A small class-conditioned image diffusion model, trained from scratch.
Model: 4.64M parameters, 48-pixel images, arch unet, activation elu, widths [64, 128, 256].
Rows from block 2, named by matrix and row number. Rows with one number belong to one channel. Each number is 128 + 24 x the weight over its row's rms, rounded and kept within 0 to 255. All counts start at 0.
# convs0: first 3x3 conv (model.mid.0.convs.0.weight, 256x256x3x3, standardized in use), inputs 175-181, a 3x3 kernel for each
# convs1: second 3x3 conv (model.mid.0.convs.1.weight, 256x256x3x3, standardized in use, transposed), outputs 175-181, a 3x3 kernel for each
convs0.94 [150 106 121 113 128 101 109 126 161 117 115 123  97 140 127 105 142 154 142 137 111 123 121 110 156 116  99 105 169 140 163 166 144 143 111  87 107 153 126 146 156 115 117 111 134 117 123 126 104 151 145 113 135 143 123 149 127 155 145 128 148 113  95]
convs1.94 [127 144 106 101 121 105 126 105 197 115 119 100 158 140 194 142 133 123 129 156 148  97 133 147 144 124  82 137 132 102 161 109  77  77  84 176 142 110  95 128 123  82 154 139 119  57 131 141 139 119  99 127 122 110  98 114 134 120 150 146 106 145 126]
convs0.95 [145 157 126 136 180 120 124 122 119 119 145  96 166 146 103 150 107 121  98 152 174 103 142 153 127 134 164 106 114 122 131 110 159 156 147 114  98 162 100 115 159 117 165 124 150 115 121 139 117 125 149 108 182 144 157 108 163 129 127 151 127 157 139]
convs1.95 [134 159 129  99 135 113 105 133 119 105 133 145 141 119 102 130 155 129 152 131  96 126 124 139 146  82 139  92 106 115 118 122 103 127  93 126 137 141 113 152 123 133  91 139 112 109 124 163 108  71 147 139 116 142 140 113 159 109 122 107 132 146 114]
convs0.96 [ 75 121 136  86 118 127 152 134  94  89 108 141 147 107 165 151 142 130 155  86 122 124 102 121 141 159 144 115 139  98 123 138 123 128 118 108 113 127 128 129 122 149 108 144 112 138 162 132 130 165 144 139 141 114 159 132 143 150 146 123 169 154  86]
convs1.96 [105 157 165 124 117 111 109 107  75 148  99 144 119 144 172 161 113 203 115 146 137 168 116 108 132 117 102 155 153 164 159 171 141 172 147 169  89 121 105 119 117 116  96 127 140 121 150 158 125 101 110 107  98 112  99 119 165 165 167 153 157 124 145]
convs0.97 [117 110 113 116 149 163 110 119 107  72 127 120  34 118 118  83 137 146 145 175 165 120 126 126 101  94 103 105 117 108 115 116 139 134 135 131 129 145 122 138 109 122 144 142 113 146 118 172 158  94 146 168 127 156 154 118 120 124  94  86 124  82  81]
convs1.97 [119  86 123 112 133 116 125 124 144 183 101 124 144 117 180  99 150 164 152 143 110 148 166 120 151 111 129 159 113  90 175 133 151 148 132 124 164 132  98 125 142 109 109 100 130 137 131  96 148 128 165 165 154 124 100 120  99  76 104 115 121  89 148]
convs0.98 [103 148 144 139 119 125 158 145 138  96 128 142  87 102 173 142 153 113  91 103  93 103 122 138 166 152 166 140 114  87 109 134 119 124 114 123 102 139 115 117 106 145 169 132 147 140 169 103 117 133 134 114 150 120 152 114 109  98 136 126 156 139 163]
convs1.98 [133 151 130 136 124 130 113 185  60 123 129 146 131 100 151 127 132 122 152 144  98 144 130 157 146 141 129  89 124 113 150 142 159 149 162 113 151  86 113 130 143 105 148 112 110 123 121 125 120 104 124 107 174 153 153 151 110 110 137 132 158 152 130]
convs0.99 [155 127  95 157 222 142 149 144 162 157 147 156 160 180 129 137 130 138 146 148 110 140 139  82 142 143  99 113 130 137 129  95 127 131 167 174 128 123 134 139 165 104 169 170 118 173 129 113 178 159  90 179 114 108 112 131 127 129 120 124 151 132 133]
convs1.99 [148  73 162 118 127 136 146  86 148  70 133 115 125 107  90 103 166 122 114 143 110 151 147  98 145 110 145  97  81 123 113 114 112 117 137 133 131 122 127 129 128 113 119 114 128 112 148 137  95 151 161 155 168 168 132 108 106 132 104 118 146 148 105]
convs0.100 [143 133  73 104 154 135 109 113 129 132 139 124 128 156 169  94 142 159 122 155 130 121 152 119 135 136 127 120 142  96 141 153 138 107 133 148 128 142 113 101 155 131 141 110 106 102 154 183 163 134 134 120 120  86 133 143 127 129 125 141 141 114 136]
convs1.100 [118 140 107 178 163  92 127 104 122 134 100 145 167 164 123 148 131 133 105 118 174 132 119 112 139 153 124 118 137 131  98 125  97 108 163 126 156  81 142  91 122  99 109 115  98 111 122 107 116 101 158 143 142  85 162  67 136 122 167 142 111 150 126]
convs0.101 [126 140 125 139 132 130  88  97 146 133 111 101 133 131 135 180 158 145 175 143 107 110 152 120 155 172 140  98  88 105 113 141 103 110 132 138  93 126 110 136 139 133  94 128 145 159 110 129 128  86 124 116 105 129 123 123 121 140 137 133 154 114  94]
convs1.101 [163 141  92 137 144 157 101 131 149 150 128 164 115 169 125 162 134  70 119 150 131 182 163 161 127 118  97 119 119 150 146 153 161 119 135 126 172 130 140 128 123 130 131 103  74 122  84 137 132 113 146 108 112 161 119 106 143 128 119 100 164 131 147]
convs0.102 [130 111 141 159 161 111 150 123 148 136 154 108 124 101 131 128 153 134 145 160 172 125 140 160 136 113 149  88 108 100 112 134 134 106 126 162 122 132 118 143 182 145 102 157 158 128 135 158 140 139 133 118 160 142 120 113 109 139 120 100 136 107 136]
convs1.102 [147  90  97 113 146  96 111 132 136 171  97 149 174 166 155 151 173 123  98 130  99  89  94 128 122 110 130 139 118 165  56 104 165 106 108 123 159 134 123 157 128 140 123 117 145 147 118 106 129 129 171 168 165 151  97 117 121 106 166  77 121 110  82]
convs0.103 [106 126 111  98 109 135 123 104 116 117 100 141 148 124 191 131 109 140 140  99 118 131 167  95 147 118 119 131 140 106 141 163 139 115 148 149 144 130 129 128 181 158 118 136  96 116 132  94 133 170 128 126  78 168 133 125 117 120 117 131 141 125 143]
convs1.103 [121 156 135 158 122 150 128 142 139  96 175 125 133 137  98 120  59 161 112 108 120 134 125 123 114  83 122 162  89 147 107 148 115 126 150 137 111 155 145 132  81 165 107 156 154 130 152 124 101 173 127 140 165 111 139 151 138 172  55 122 106 176 138]
convs0.104 [134 146 119 132 206 158 113  84 125 109 109 137 151 157 135 127 116 147 143 156 127 125 119 124 144 133 137 119 122 121 105 115 135 100 113 114 136 133 153 144 144 126 143 111 112 101  93  99 112 123 132 123 117 131 135 133 137 145 117 145 133  89 127]
convs1.104 [143 157  97 147 176 170 147 117 138  99 154 114  92 128 177 112 110 159 122 118 116 128 107 132 127 132 159 128 139 145 172 184 138 132 126 108 145 118 121 106 138  93 133 123 108 118  99 113 116 120  90  98  94 101 124 107 134  67  77 117 101 103 158]
convs0.105 [161 127 116 125 140 130 113 120  80 100 129 107 100 132 108  81 130  98 130 103 123 105  99 125 108 103 103 168 114 138 113 120 129 130 119 145 138 127 134 131 125 116 155 109 107  88 116 118 127 138 145 132 114 142 115 111 124 125 111 139 137 124 128]
convs1.105 [143 159 133 106 143 119 105  47 112 138  98 127 145  82  98 116  53 140 152 126  82 114 111 105 146 129 112 146 183 149 133 119 140 144 154 127 119 128 139 126 128 120 149 148 124 124 124 110 133 139 110 115 138 138 169 162 123 144 131 116 131 109 117]
convs0.106 [ 90 163 125 124 115 112 133 130 150 106  92 149 132 109 124 137 111 162 141 135 146 139 111 151 130 142 134 102 109 125 114 117 146 122 122 153 109 113 140 147 133 147 124 133 112 185 118 123 108 129 140 116 118 116 114 128 128 126 121 119 184 123 118]
convs1.106 [165 125 181 155 108 100 108 118 102 138 154 123 124 118 178 142 132 133 140 110 161 136 135 133 145 173 157 106 111 102 149 131 107 140 150  97  68  97 132  93 116 142 105 125 147 140  95 103  85 124  99 128 130 142 121 131 161 132 154 108 170 122  97]
convs0.107 [125  84 118 126  85  90 157 129 121 111 123  87 110 110 137 140 107 151 135 110 133 166 141 122 129 175 147 134  79 116 104  56  93 127 164 131 138 133 119 138 134 147 100 104 151 129  96  91 146  90 143 164 202 111 157 134 134 140 154 148  94 135 133]
convs1.107 [106 143 117 111 126 149 125 109 147 125 173 151 164 140 163  97  82 115 134 103  79 125 145 110 109  90  98 162 110 117 144 104  91 127 120 160 164 157 102 120 140  92 145 152 138 102 187 160 126  91 155  99 112 119 128 132  70 166 107 161 149  99 190]
convs0.108 [115 126 103  92 143 117 136 161 114 114 115 154 165 152 138 151 130 102 136 126 121 152 114 103  86  84 121  87 137 122 126 153 121  92  87 119 126 114 132 157 104 164 129 102 103 108  91 127 124 142 131 130 118 135 110 100 145 135 109 121 128 111 139]
convs1.108 [145 143 132 147 154 113 148 144 109 142 111 112 125 107 111 123 131 171 114 179 104 182 160 143 130 137 127 120 118 122 121 131 106 130 122  92 126 137 124 123 125 135 147 127 155 153 121 103 149 141 132 123 134  59 162 146 102 132  92 109 141  93 106]
convs0.109 [139 129 103 143 119 113 153 105  93  97 125 117 107 129 108 108 101  59 115 131 123 133 122 145 101  93 126 118 119 128 129 103 109  92 157  90 131 117  99 129 102 146 102 150  66 132 105 166 121 132 134 142  97 131 145 106 102 128 109 129 124 127 127]
convs1.109 [123 134 112 129 123 139 132 100  88 149 116 160 155 141  86 165 134 185 137 115 103 128 141 131  99 117 110 116 147  87  90 128 117 106  85 107 100  96 108 124 105 124 120 179 137 130 119 127 165 149 159 165 120 153 152 161 125 114 121 146 135 149 122]
convs0.110 [169 123 145 122  98 121 125 144 127  75 139 115 106 164 118 140 157 176 141 142 107 117 131 129  98 148 164  83 148 158 118 119 122 140 120 104 180  97 124 117 140 147 126 102 112  74 121 114 150 126 133 120 127 163 104 126 165 144 144 141 149 148 135]
convs1.110 [133 138 176 121 132 127 114 151 148 104 128 111 140 130 115  83  98 119 192  94 134 137 129 130 134  77 132 126 161 203 148 125 142 102 139 131 112 117 130 165 142  74 167 123 185 109 127 162 141 101 143 120 148 142 119 134 157 145 155 149 146 130 127]
convs0.111 [ 90 124 100 136 164 113 120 140  92 136 126 147 122  72 108 122 122 123 122  98 133 169 196 141 131  87  93 126 113 127  93 126 128 138 125  69 114 129 142 133 136 133 114 110 148 149 135 125 133 155 171 111 145 139 129 105 107 126 137 105 144 127 160]
convs1.111 [145 156 114 108  96 120 142 154  98 103  90 127 149 141 102  97 116 143 136  87 123 124 111 110  75 124 108 119 126 112 112 141 134 137 140 156 101 123 135  97 111 118 154 154 154 148 100 110 141 173 154 129 136 123 131  89 152  88  88  95  94 129 131]
convs0.112 [146 155 126 147 156 129 104 131 162  99 166 158 125 134 145 143 123 146 110 141 111 101 144 126 110 169 142 150 123 153 128 132 141 155 176 152 141 120 109 126 150 118  92 132 153 117 105 124 157 128 140 111 136  96 128 142 136 140 153 100 138 155 118]
convs1.112 [157 157 113 141 122 156  86 146 143 187 123 101 133  88  83 116 103 143 140  97 117 123 141 116 135 156 100 158 115  90 126 100 122  56 138 148 138  90  84 159  93 137 127 120 132 111 137  69 115 143 126  92 111 105  77 103 170 109 131 119 107 142 134]
convs0.113 [ 91 156 147 140  99 112 142 160 145 105 122 158 132 103  92  78 141 154 123 110 126  95 124 127 111 111 103 121 146 126 124 150 123  99 121  96 156 131 129 135 128 113  85 110 147 142 159 143 140 121 129 105 154 170 139 130 122 133 117 108 139 129 118]
convs1.113 [109 143 105 128 141 157 154 147 150 146 105 137 136 151 128 121 122 135 109 118 140 110 115 131  92 134 141 153 103 104 135  99  77 136 144 155 142  96 182 153 125 157 139 129 127 123 108  73 112 117 125 138 145 141 134 152 127 123 149 135 163 126  83]
convs0.114 [117 113 143  98 100 161  85 101 110 109 133 151 150 154 163 135 106 127  99 142 150 112 183 140 100 144 148 124 128 136 127 116 142 144 130 115 114 131  87  94 157 125 121 156 109  89 112 141  98 149 151 140 115 123 154 125 113 127 120 140 128 120 102]
convs1.114 [150 161 128 160 157 141 155 142 163 147 118 113 126 109  46 142 137 117  64  74 119 128 104 113 124 130 168 134 127 161 151 157 162 179 143 164 109 133 173 107 125 125 151 174 108 110 131 130 138 159 123 104 102 120  96 101  82 119 123 156  90  86 162]
convs0.115 [ 94 177 138 119 120 140 104  66 129   0 130 138 133  46 141 137 106 129 154 100 135 171 132 137 134 122 142 163 127 133 106 120 149 154 142 135 160  95 130  87 201 123 129 105 127 238 140 145 162 109 150 168 159 139 126 110 113 129 114 129 127  95 131]
convs1.115 [116 121 117 116 146 108 133 159 111 118 167 133 151 105 146 106  95 123 136 144 197 128  90 119 188 139 151 144 119 148 107 113  75 153  92 132 116  95  90 114  95 107 134 122 121 115 122 137 116 170 133 133 155 148  85 158 123 130  91 119 140 107 105]
convs0.116 [113 163 144 118 146 167 152 118  91 140 203 163 113 129 159 137 156 122 111 145 112 133  90 142 152 124  94 146  70 118 119 133 108 124 115 155 130 147 123 141 146 117 116 141 155 104 186 104 106 142 131 134 135 102 109 156  89 123 115 116 124 115 123]
convs1.116 [ 97  70  80 133 127 130 160 127 123 154 106  88 130  98  99 144 136  69  73  99 124 143 139 146 121 137 140 134 165 161  96  98 119  97 129 147 104 131 122 121 134 128 104 123  63 145 168 178 142 134 123 116 159 149 108 122  98 129 146 138 123 189 128]
convs0.117 [117 117 129 106  87  96 124 129 120 130 120 122 118 122 151 162 162 119 109 117 122 105 197 128 100 115 109 105  77 115 109  94 131 104  98 129 135 136 117  97 162 114 135 156 130 101 117 131 108 155 147 109 112  89 131 108 109 102 111 106 105 101 110]
convs1.117 [137 100 130  80 130 135 125 140 175 134  84  90 134  80  92 102  74  98 159 132 103 125 106 105 127 138 143 137 178 161  97 176 154 135 148 146 183 127 141 125 146 119 158 108 153 119 116 144 124 115  83 106  85  93 111 122  84 139 153 139 163 176 140]
convs0.118 [116  98 132 163 108 102 142 117 126 135 134 123 109 110 102 159 120 164 128 174 123 135 151 142 145 167 132 126  98 146 111 103 114 103 117 144 129 141 142 162 152 113 140 162 117 146 121  95 146 130  95 117 120 132 113 115 143 119 122 112 106  88 106]
convs1.118 [127 142 155  98 115 149 134 128 131  95 126 132 159 154 162 147 157 129 130 128 150 159 143 103 138 112 133 108 150 131 156 160  92 140 170 161 150 147  95 120  99 165 153 121 162 106 110 118 102 142 145  95 177 119 105  81 163 125 142 143 142 148 169]