{
  "model": "class-conditioned image diffusion model",
  "objective": "epsilon",
  "targets": ["order"],
  "weight_standardization": true,
  "optimizer": "muon",
  "nesterov": true,
  "adamw_lr_other_params": 0.00084,
  "weight_decay": 0.1
}
Rows from block 3, named by matrix and row number. Rows with one number belong to one channel. Each number is 128 + 32 x the weight over the matrix's rms, rounded and kept within 0 to 255. All counts start at 0. Numbers have three digits each.
# convs0: first 3x3 conv (model.mid.1.convs.0.weight, 256x256x3x3, standardized in use), inputs 182-195, a 3x3 kernel for each
# convs1: second 3x3 conv (model.mid.1.convs.1.weight, 256x256x3x3, standardized in use, transposed), outputs 182-195, a 3x3 kernel for each
convs0.161:164149124115123139149086139135032148120128133153105146103110135147139167131139170121175146125152155101083141098100086137138101106102152097114125116158163122130093160182148131183152164142155195174103116089175166115109068093103137120163142098107103091131083120135133120140095159109183094125082075119146117145144194142059126076105050125162098140126166119152098121121148138111198066
convs1.161:076161093118102108187131146142123113133120189154147072132142114093137140149083101137104142118083089137147128147114094103103122139049140099122147117129126150163105184185125124135125128117160162130160151115128182136065100150103081149121168182141126115124092174086093125138146142116167124131112150170121121114080201083089143099156160095157195173098081058120219148135190112077079126
convs0.162:181127134165167133138163120129124160126100167142148171179104091141107129116132100115146101145199157112152148135112132151123183120171148132196144103134147099086129107191114105093123194103138071118096177168121113114090058126103169126092101130097074135131084121131150154178103168117144109141119162162087131089048096122047065158114098161124096071176086141147123123111073106155120092
convs1.162:149149139140080119175134114079164131115117132158093108132116152154099103188116148119067186044152156128105094110176119152119159104124109159107130119139094125116083102126141120069142131147140112143139133168142107136137112082126118120161145133103058128159133127174128166127153102134112144150132117103107128164121081134183136125136103132105139079118104193148082155093137130150170107
convs0.163:119139169109123142127142129105115100075119110071113099105119124082114129120114112126166128138208163143166088168190174139108143113129149138124112173113081156128119096147107126131150105118121143100129109124146113106109157159164103129120109100104145183173144154164121112114108120109132134109128159132150137149106127166093124143104145187100112149111113139124118116127127092118102100
convs1.163:189111145152128109120102171110125072124097117096113097128088114118135112119088118169094157112132173178162147146149126102154148125118127096108118155115088127130140125102133110117084113114128130109125081124116134135140159110145144106169138088118140094113114102142160110097165116157162165157151127209133120131151144127071109175092118100097150127160150138198105161143146137181150114
convs0.164:125105129154132112170151145168120137142116102160098099097102163126146115132131105086100109089112119117116124119088104114123159156185144131135160147145160118106119137167084089089130086092111086184086130118117180129156104096136072106141125099099125151090108147111119135115144155053187132157116160153187160127179176119171146173165084160148153117088161123112110156116106104107171158
convs1.164:040129114101107114087131083113135063173139155116130146141131096126094139121122194127078063081154102059084169100132083097165113117087109076122102181161191157115114187071184117139112131082142119097080108121126061147137133162122140085136100037175159107134113141130160087096172125120130132063154119136149136154131151141097101182085197130099101115070142143134104138141136150070135171
convs0.165:140111106154185120148089112164122123147181108103187152124138103173194150120143169154210128186181098140184131156159134098160130141158116091124130138158119085118102210092182115160096158135160074063119122064055082089066078133106086112084118099075125142165151120154149136163159132140152161146139142131101173127107124200139104123094145158090111100114119127112147162118174102121125134
convs1.165:145124090095108158148137168166060151158116104094061083124138135112160118175149132157146134191094224164136121151208217090208192131098137126128101095127094131120147148130111176180129126141097084120124102168116119107112161123137144126094180124106138097119152107097176157132165112186174086124158126125147154136126199164177120130139101086096142170119102161152170156122167184148119148
convs0.166:123114185172156160132165122195049109075104127114139150135136133142046145125097169150181136100133165178150124095197189140095114156123130169144153122111140123123112107173202143149225143137174084173118098196110160070122066107131124147189152189104144115147092158104145166150151145113135103107120166101135146091134128188109115104163126133119120108100139119143123090098080115134113087
convs1.166:193139109086221171175138013156139099135173163188148099114170163098151094117106132145100149168121076150078084128228135190154205162120083162109135076138080069080087137043159077066091084085122115138176124156105178169021124179092131094176075082074084139080115187087190037090102146172143159171105151106100099138162105101134133110089195061174110138037119079114108089117115142096118117
convs0.167:131141073122188121149155143081097118149124161122150144096108123119115123115163134113122133137152136084112112066122156107094066103146070156170134099093118093109131124102121127111110180105108118085098122161120112169118114128126141155112102110077111173122129117158168120143083112103102123099110075111063126195161129070044078125077139045108145149107144054128095124117131097111117111
convs1.167:135153116153109164150169093107152197123136074171112075105169181161159101131150129166160124153157151119078099095127094125102136158083158126138154110177164096108126182107166170096150192117172111124142096112151081126152110106177129086126092141098159086153118194092081150138119160028099165111097223193186126151159153103073095177052094197161116195128051123113116166116139101146183166
convs0.168:144151139145155149141144135123122121123126122116109113107107114112106118120111121122122128126125127125123121131141138130136140137141143142139134142135134147142139122118119144130135136140130118129127115128130120130134123123114124133109127126125138143154146147149142137138138139127131124127128126128130128123131133126127122125131125131133115124136109124117118117133133131139135129
convs1.168:116118144125113132109105117135119096107116098099103116116109099108112117106120131125119124146119104160127103132143125132138124130112091132115102132127120138127144123112133112107136135129119152144138149140139152133115146162143115141131112147130146132125144114128134127111145155148131131126125132145114095105119119133123117148146159155143138125157140106135116097143125120134140150
convs0.169:130101083123153140094123125158126148135140149164207167190183160166189108134133103128114122114167109125128090193131122114142110172188138141125143171187148172161140156154121142153127114154143178131055097111122128101081225137136115112125123149094172142142164182188164161121130132160161094080120104122119075040106129144091146128137122138145119149139144111126178172113097139149127149
convs1.169:173136090112153116116169080154183102161100091179158215183138169127088041148087078180137076123122079136141153145185118141026031156163092110141093132215075022146067108111044100074208124019117130165146108141162098115180111094066122155213189123148076073101093079024078137016117152068154150000152138000147071139122129153092156169128100012094218124109125093083173084111188111106050084
convs0.170:130158099130115159091153125118152083112084125133151132145132186117169172159106143145107145143119116142143090093208078097114177080080170100117120150182159155149152168143060136095085108147134135083071170077120133113128136165088101160081122123133120149139139188084139134133142130165113144157176161170143104169147117114157086176115117094186140123135120167143124078137187131120116144
convs1.170:064086171061136160167116178172107182124110170097124137123102084118063173069093112159184103067099169164137134170114169097174101138123145118161071154163083155102175147120114119132116095129164116123151138128150113114143113134163093094129127137141132136105105115134148091081138140135115104144084122096142089090093136140122053140132116174116173053088092056140153074158169098094131146
convs0.171:117110084120137092148149118143145091090106156077132141132077124098134127165144166114101143112172142150178134157170139091106177092099115142152071169201137115171078127087115127092079101076092094113116124153125075139124114155108153108070081087067120110078148129074120121172137154171146134118100133122117190091109214087086122093130127180175091178107143165130183183167152125108131131
convs1.171:179092128161075109145147127118134138113123128115140128127109097110148090092113088127100060113128169140153134111127147129100087137130104129106132118148121111065106102111092053120105124078075081139074121109176107130121097125140132087126135135114156145173176101144149138153114119100099122094110147134123102129140165152108128100132120127167134111180161123118128125154146145120098119
convs0.172:105120117111161135152150134157169106114168123108124155135160068129123152143171160171169165125130224127125165097107114117131112124097125151127156130148059124111098119136149167086098065115131157179143161141127171160150180172121098144178132036156125113203120120139138160094151119095140134106111194145100145155101162111115108149202132177149140151111123156091130092145134142141109154
convs1.172:102139116139150146184110073101130081109166099075064147079114091134126175155074139075125144070067182019116136202110187078164153249102184097087174108126093149131093088134074141158107105204128074103169147149154162118158097135086171110144175087096161107188093194185195123211032115124104111147160100056119088108110115113135141150113090102179147133146119002122087151156119145085119133
convs0.173:096122139141146109097154166137177081171125137066164123110092135101146113111074144113120099112131154128160103147096174118087125120190170106157133165177171095133191165166172173039150144151121040114202145163143152229114126127096106166115099072121127147122123160206114123163122131138117120138128149053202166102125118147096110144172182127167145185148141175125177107114101130111177172
convs1.173:155061055097118172150050129142133191151125122104150155117182161139137145106065106115113141144097104101137082120142172148138147148132088147126166151172190132136095141123139127091091135089154117135135127077105131100090089149039087163135128092150137158114118110141140164137089138116074145136162109140176114105194133153105099134110135137131116165180118107109114116110126109147148138
convs0.174:113121166133166130143166136119129107112139113114080087092080073117123093112107116104111123097139117100097079162147141136142146153159161143180114159177122124162098160195158120128100137138115062079147091067071110104139083091109073144091140151163108125129119117139150161162153141113156178131102152137066111146112129146091106119098065122074069179103164174134184132095146101102123082
convs1.174:102117112122134108183162122144117130131100131118104094131164165112131145134132121128108132097089143098110139156151073176161127149163147133107144137108130137130124147132083161174111127160135138140154126155130144115108148134127140104108104110164081111135094099112103101118139119118105117133103096120170153115111072118146117107137156122169130108142130145115108119107170157125157128
convs0.175:118184171149136126129157148166127131112138186177103154120133110126115132143118119107076124163158162140150133134106090131165190132120178176167163115150191104085113136127163118135084123048097108133096133193117111136162131160170146128147188119164152148131118167169113126139092166143107206146108111117127135106155102127157122151200119143178031129117169170118073125116074111172153118
convs1.175:154113120140114121096102143095145112124082120149223151083160122109130111174086171090146130109113081106085103140140090105076153113105120114111144162181078152171121139078104169097073098112143100137148076153106095102112131156164076164127093133133158126122100131125086120138120110075117076099098080127106117096148089118073086126138129146138127156099149073088102111128147122130141122
convs0.176:185170128157139183159081143104123142095171137186155121136146152135103152110182126191135120118124126133085173131167138156124119184102130163090129139201098156102167117180109120131140121153130102122162112096120136115163066107153155103143121085164165139101154099148107137126154108153093219118143098189064134074176110066168149078107110117128129119160122140158111146121104112140166119
convs1.176:048071253136127080082182083139145086104087074159117100147072154109122074083161089068164167255041049132134095139133188172046137151120120162110228150133106152169090089255090167086198164148100095084074071112144165128148144222160163178138102175173181057096105102169065154148178104224071180088121096142151178122114138081178097191111101123009154130124111223120138007157097142171117098
convs0.177:147152166146117151181165080121130126096097098182063134157111124134131123154097175110143114080122106100029153145101083117101138104098177160121153122118083121137121110158102105126131127181131196186184196150107126172072196194114211141085102179113122094133131154171140105108100113127115112151156137158052088117135175146181097134109147104146119141109151144132111148152109131128095140
convs1.177:150123112081025119154068110135123153077144121170106119157144107106139117126155116093169152135130178176086182116156089135128113127116099177153126153120138143087173134161011114162112113166118100165105176159136128115082151099106171077084098185168085137163097116152110139073143182105117175126119146171082069195132149109078090162104134042142142193082116158118119145104199101118109135
convs0.178:158168068158110118101095096153149171122120170133126142127125158108192163194173144132145169128142178181150142161131168106118142116122185107125089120101147084174105197108143142164095127119139142163169173142109076149124133140154131127122129215161144142117151123115081112153134110189086098151193124162169122197088122145133142109135128108079155108037124156161153171123163122142153172
convs1.178:136101183078142110161141177191114203135146101145181160137128120125095135150113133158134105108070131102139101140204128115176161111125141124128129153133105077125116127147122125180171124146112090153118119139110122132149119195117085105134104146105138164174144200154133180108135147138128191152156105179112104179101126099143148140143104107107078098150097147108142142188114117117119165
convs0.179:142100156135151143095171096125085058086083099109050099118086143160036121101112106132155133163151144079148127064116096082114148121150114103133144112136136159156156104112116059115150085130167129140105123110179148182131065149133131169105088149090152117124170085096144186108113184116090157120166099165112143100140129106152189063131067141100143110140128078137121144113182172105110133
convs1.179:099137137069084141039085112161160152139148157153133117141142066142122180101129102189145191148085080170168068150081143124131076115103104123152133114148147177145107102165061139147097122075117088138110152123142106158171134082163169142113126136165204131101143115088159113148148197072129109112106125179094114174111128134085132052148161125084108095083100129092170120117144092108100104
convs0.180:100141148083134182110108104149115119162129139190162159159142178196166127107140127153169116139158158086131112163154175142111132127178121134115155157149094111176150144152134129120099188077102142110105136117095124145172114117109129166094136086110114126122130159174126126160121120084112108142088120078108123134149102125193106128143172120191148126133079227120089127117104139089121069
convs1.180:122224122115086089170157169036139097173107146078083121111101143159158102124147127124165207141105173108131098063150156145124082127084109089186103121168206161177139077053125154136065170149099056134125115080039058108114114152178160138141140069154143123099153204135177114120112156068092110109200108188177199148148131149112118107110182063092140067098099117157242097142133125147118085
convs0.181:093134095148141112116098116104159117115161108087143085121137139106120137159163146080104063115117115102155106105134146164117152120109148169162163178151105172105117105120135184130081165133112175106137212170135173207193196165149194169110161200140134120135099131137103122128151159128088152113122153189110104086123096141148126085100121090121113154138083122110120109150141098116093102
convs1.181:173147140133118135124109149102103152121130118147198133142120159140119157162144109100089162090123144154176116109128168107102121137082158146154114153152152131158170119113172145103149173132102094114124139161120147111172132104179070136176080077121126108161153127163132119102142136100102097168135109164139138128135155145188154108126090125130109137112151120139065138114114132166189163
convs0.182:123164112135184146167115169104063085130163068093128139094134157104131137127074095104121106146124138133110119109137117100161132058151145108133107067087140184140104109131128137200081119131106082130150105100104063086123122111134097153130135108142101148135136071093126138140151133118125120144118140123091127164152174124114139102080069153087144136154121144111135106148122126125119155
convs1.182:135130134194099170147094120091143151107127120166110194182151137147131182119205115162153088177101152117172146115096060118126131116125112135140164141126127106177102146133050116100134089142100059131076148164156142144138133157127129136129150154134145153105138084105110093108136181126135131143152117104166091159133155085143135047079181076126153147153093095099148160120063112155071105
convs0.183:170143147139174154174118159112189124129166123161176137144143123170164112123135135105140101122141112086109083121097123140162165117145166092106090071139117083139128145114113157161152086089193125114117103135079099088076129136132121178130136092086124152097131129121109127149148145119090118119112133099112150149162138104098117116092139107109145102113109152065125095113174079130104138
convs1.183:147188136090100149168143104139158121108122133150116131122152149172092125117112134135125157105121143119124125136137099131125161163137109110094152095186096155161142198132127115131145117098170123127115152207150166131150120153096120130159125141095131101140135105113155113143094129103129157111138112108116145123149165123182164112133128111177119098108162067122104136145130137158126126
convs0.184:109073149113122135066115143159161146145138124137109124048103152094112096099123108163139107118118103153139136121111195129083157148073173109062158135093088141146108127121132168117130184077133103093159074099103161149162086178114142126088178098052131167109166149133162137078104094079143124114132166087075120123149120128137107084154105194197175177124144166111138147105106088085084117
convs1.184:145122167104117129145204165150143175122143157109139114111126123127080132106108146125115114098095125133153046129099141154030162046142072166107065162139157175125087158099146123151157163143124117159148067100142122105108161105104103094115102175146144122144142091131128075169169176138102132088152123143139135121101108121110105053108117159127135148102163163121090195133158082161115132
convs0.185:132114166138141156119157114100120107148129125133152109109086100111109119114117122116152101149144174101174167118147133106129158101145110132144139149127191146119140154130112106086135182140165139155155128163139100055130136133153113093155093137110161158108146122115135151146085126116100165163172163112149120072149167110192148165173176138107141133086124135156129125095133137134137134
convs1.185:115130138144134155097124140137151116149104116143126158132138123148123142111131156113141129117097088113118148116105068118147103120138136163119133160118146143132151187116143135126124144168128102126107102132135153102098106080096078082056152133096145145150137122112105146128140114103084110125125108129108151153134117121097104146145109113112165140104107101140104139140148135122105136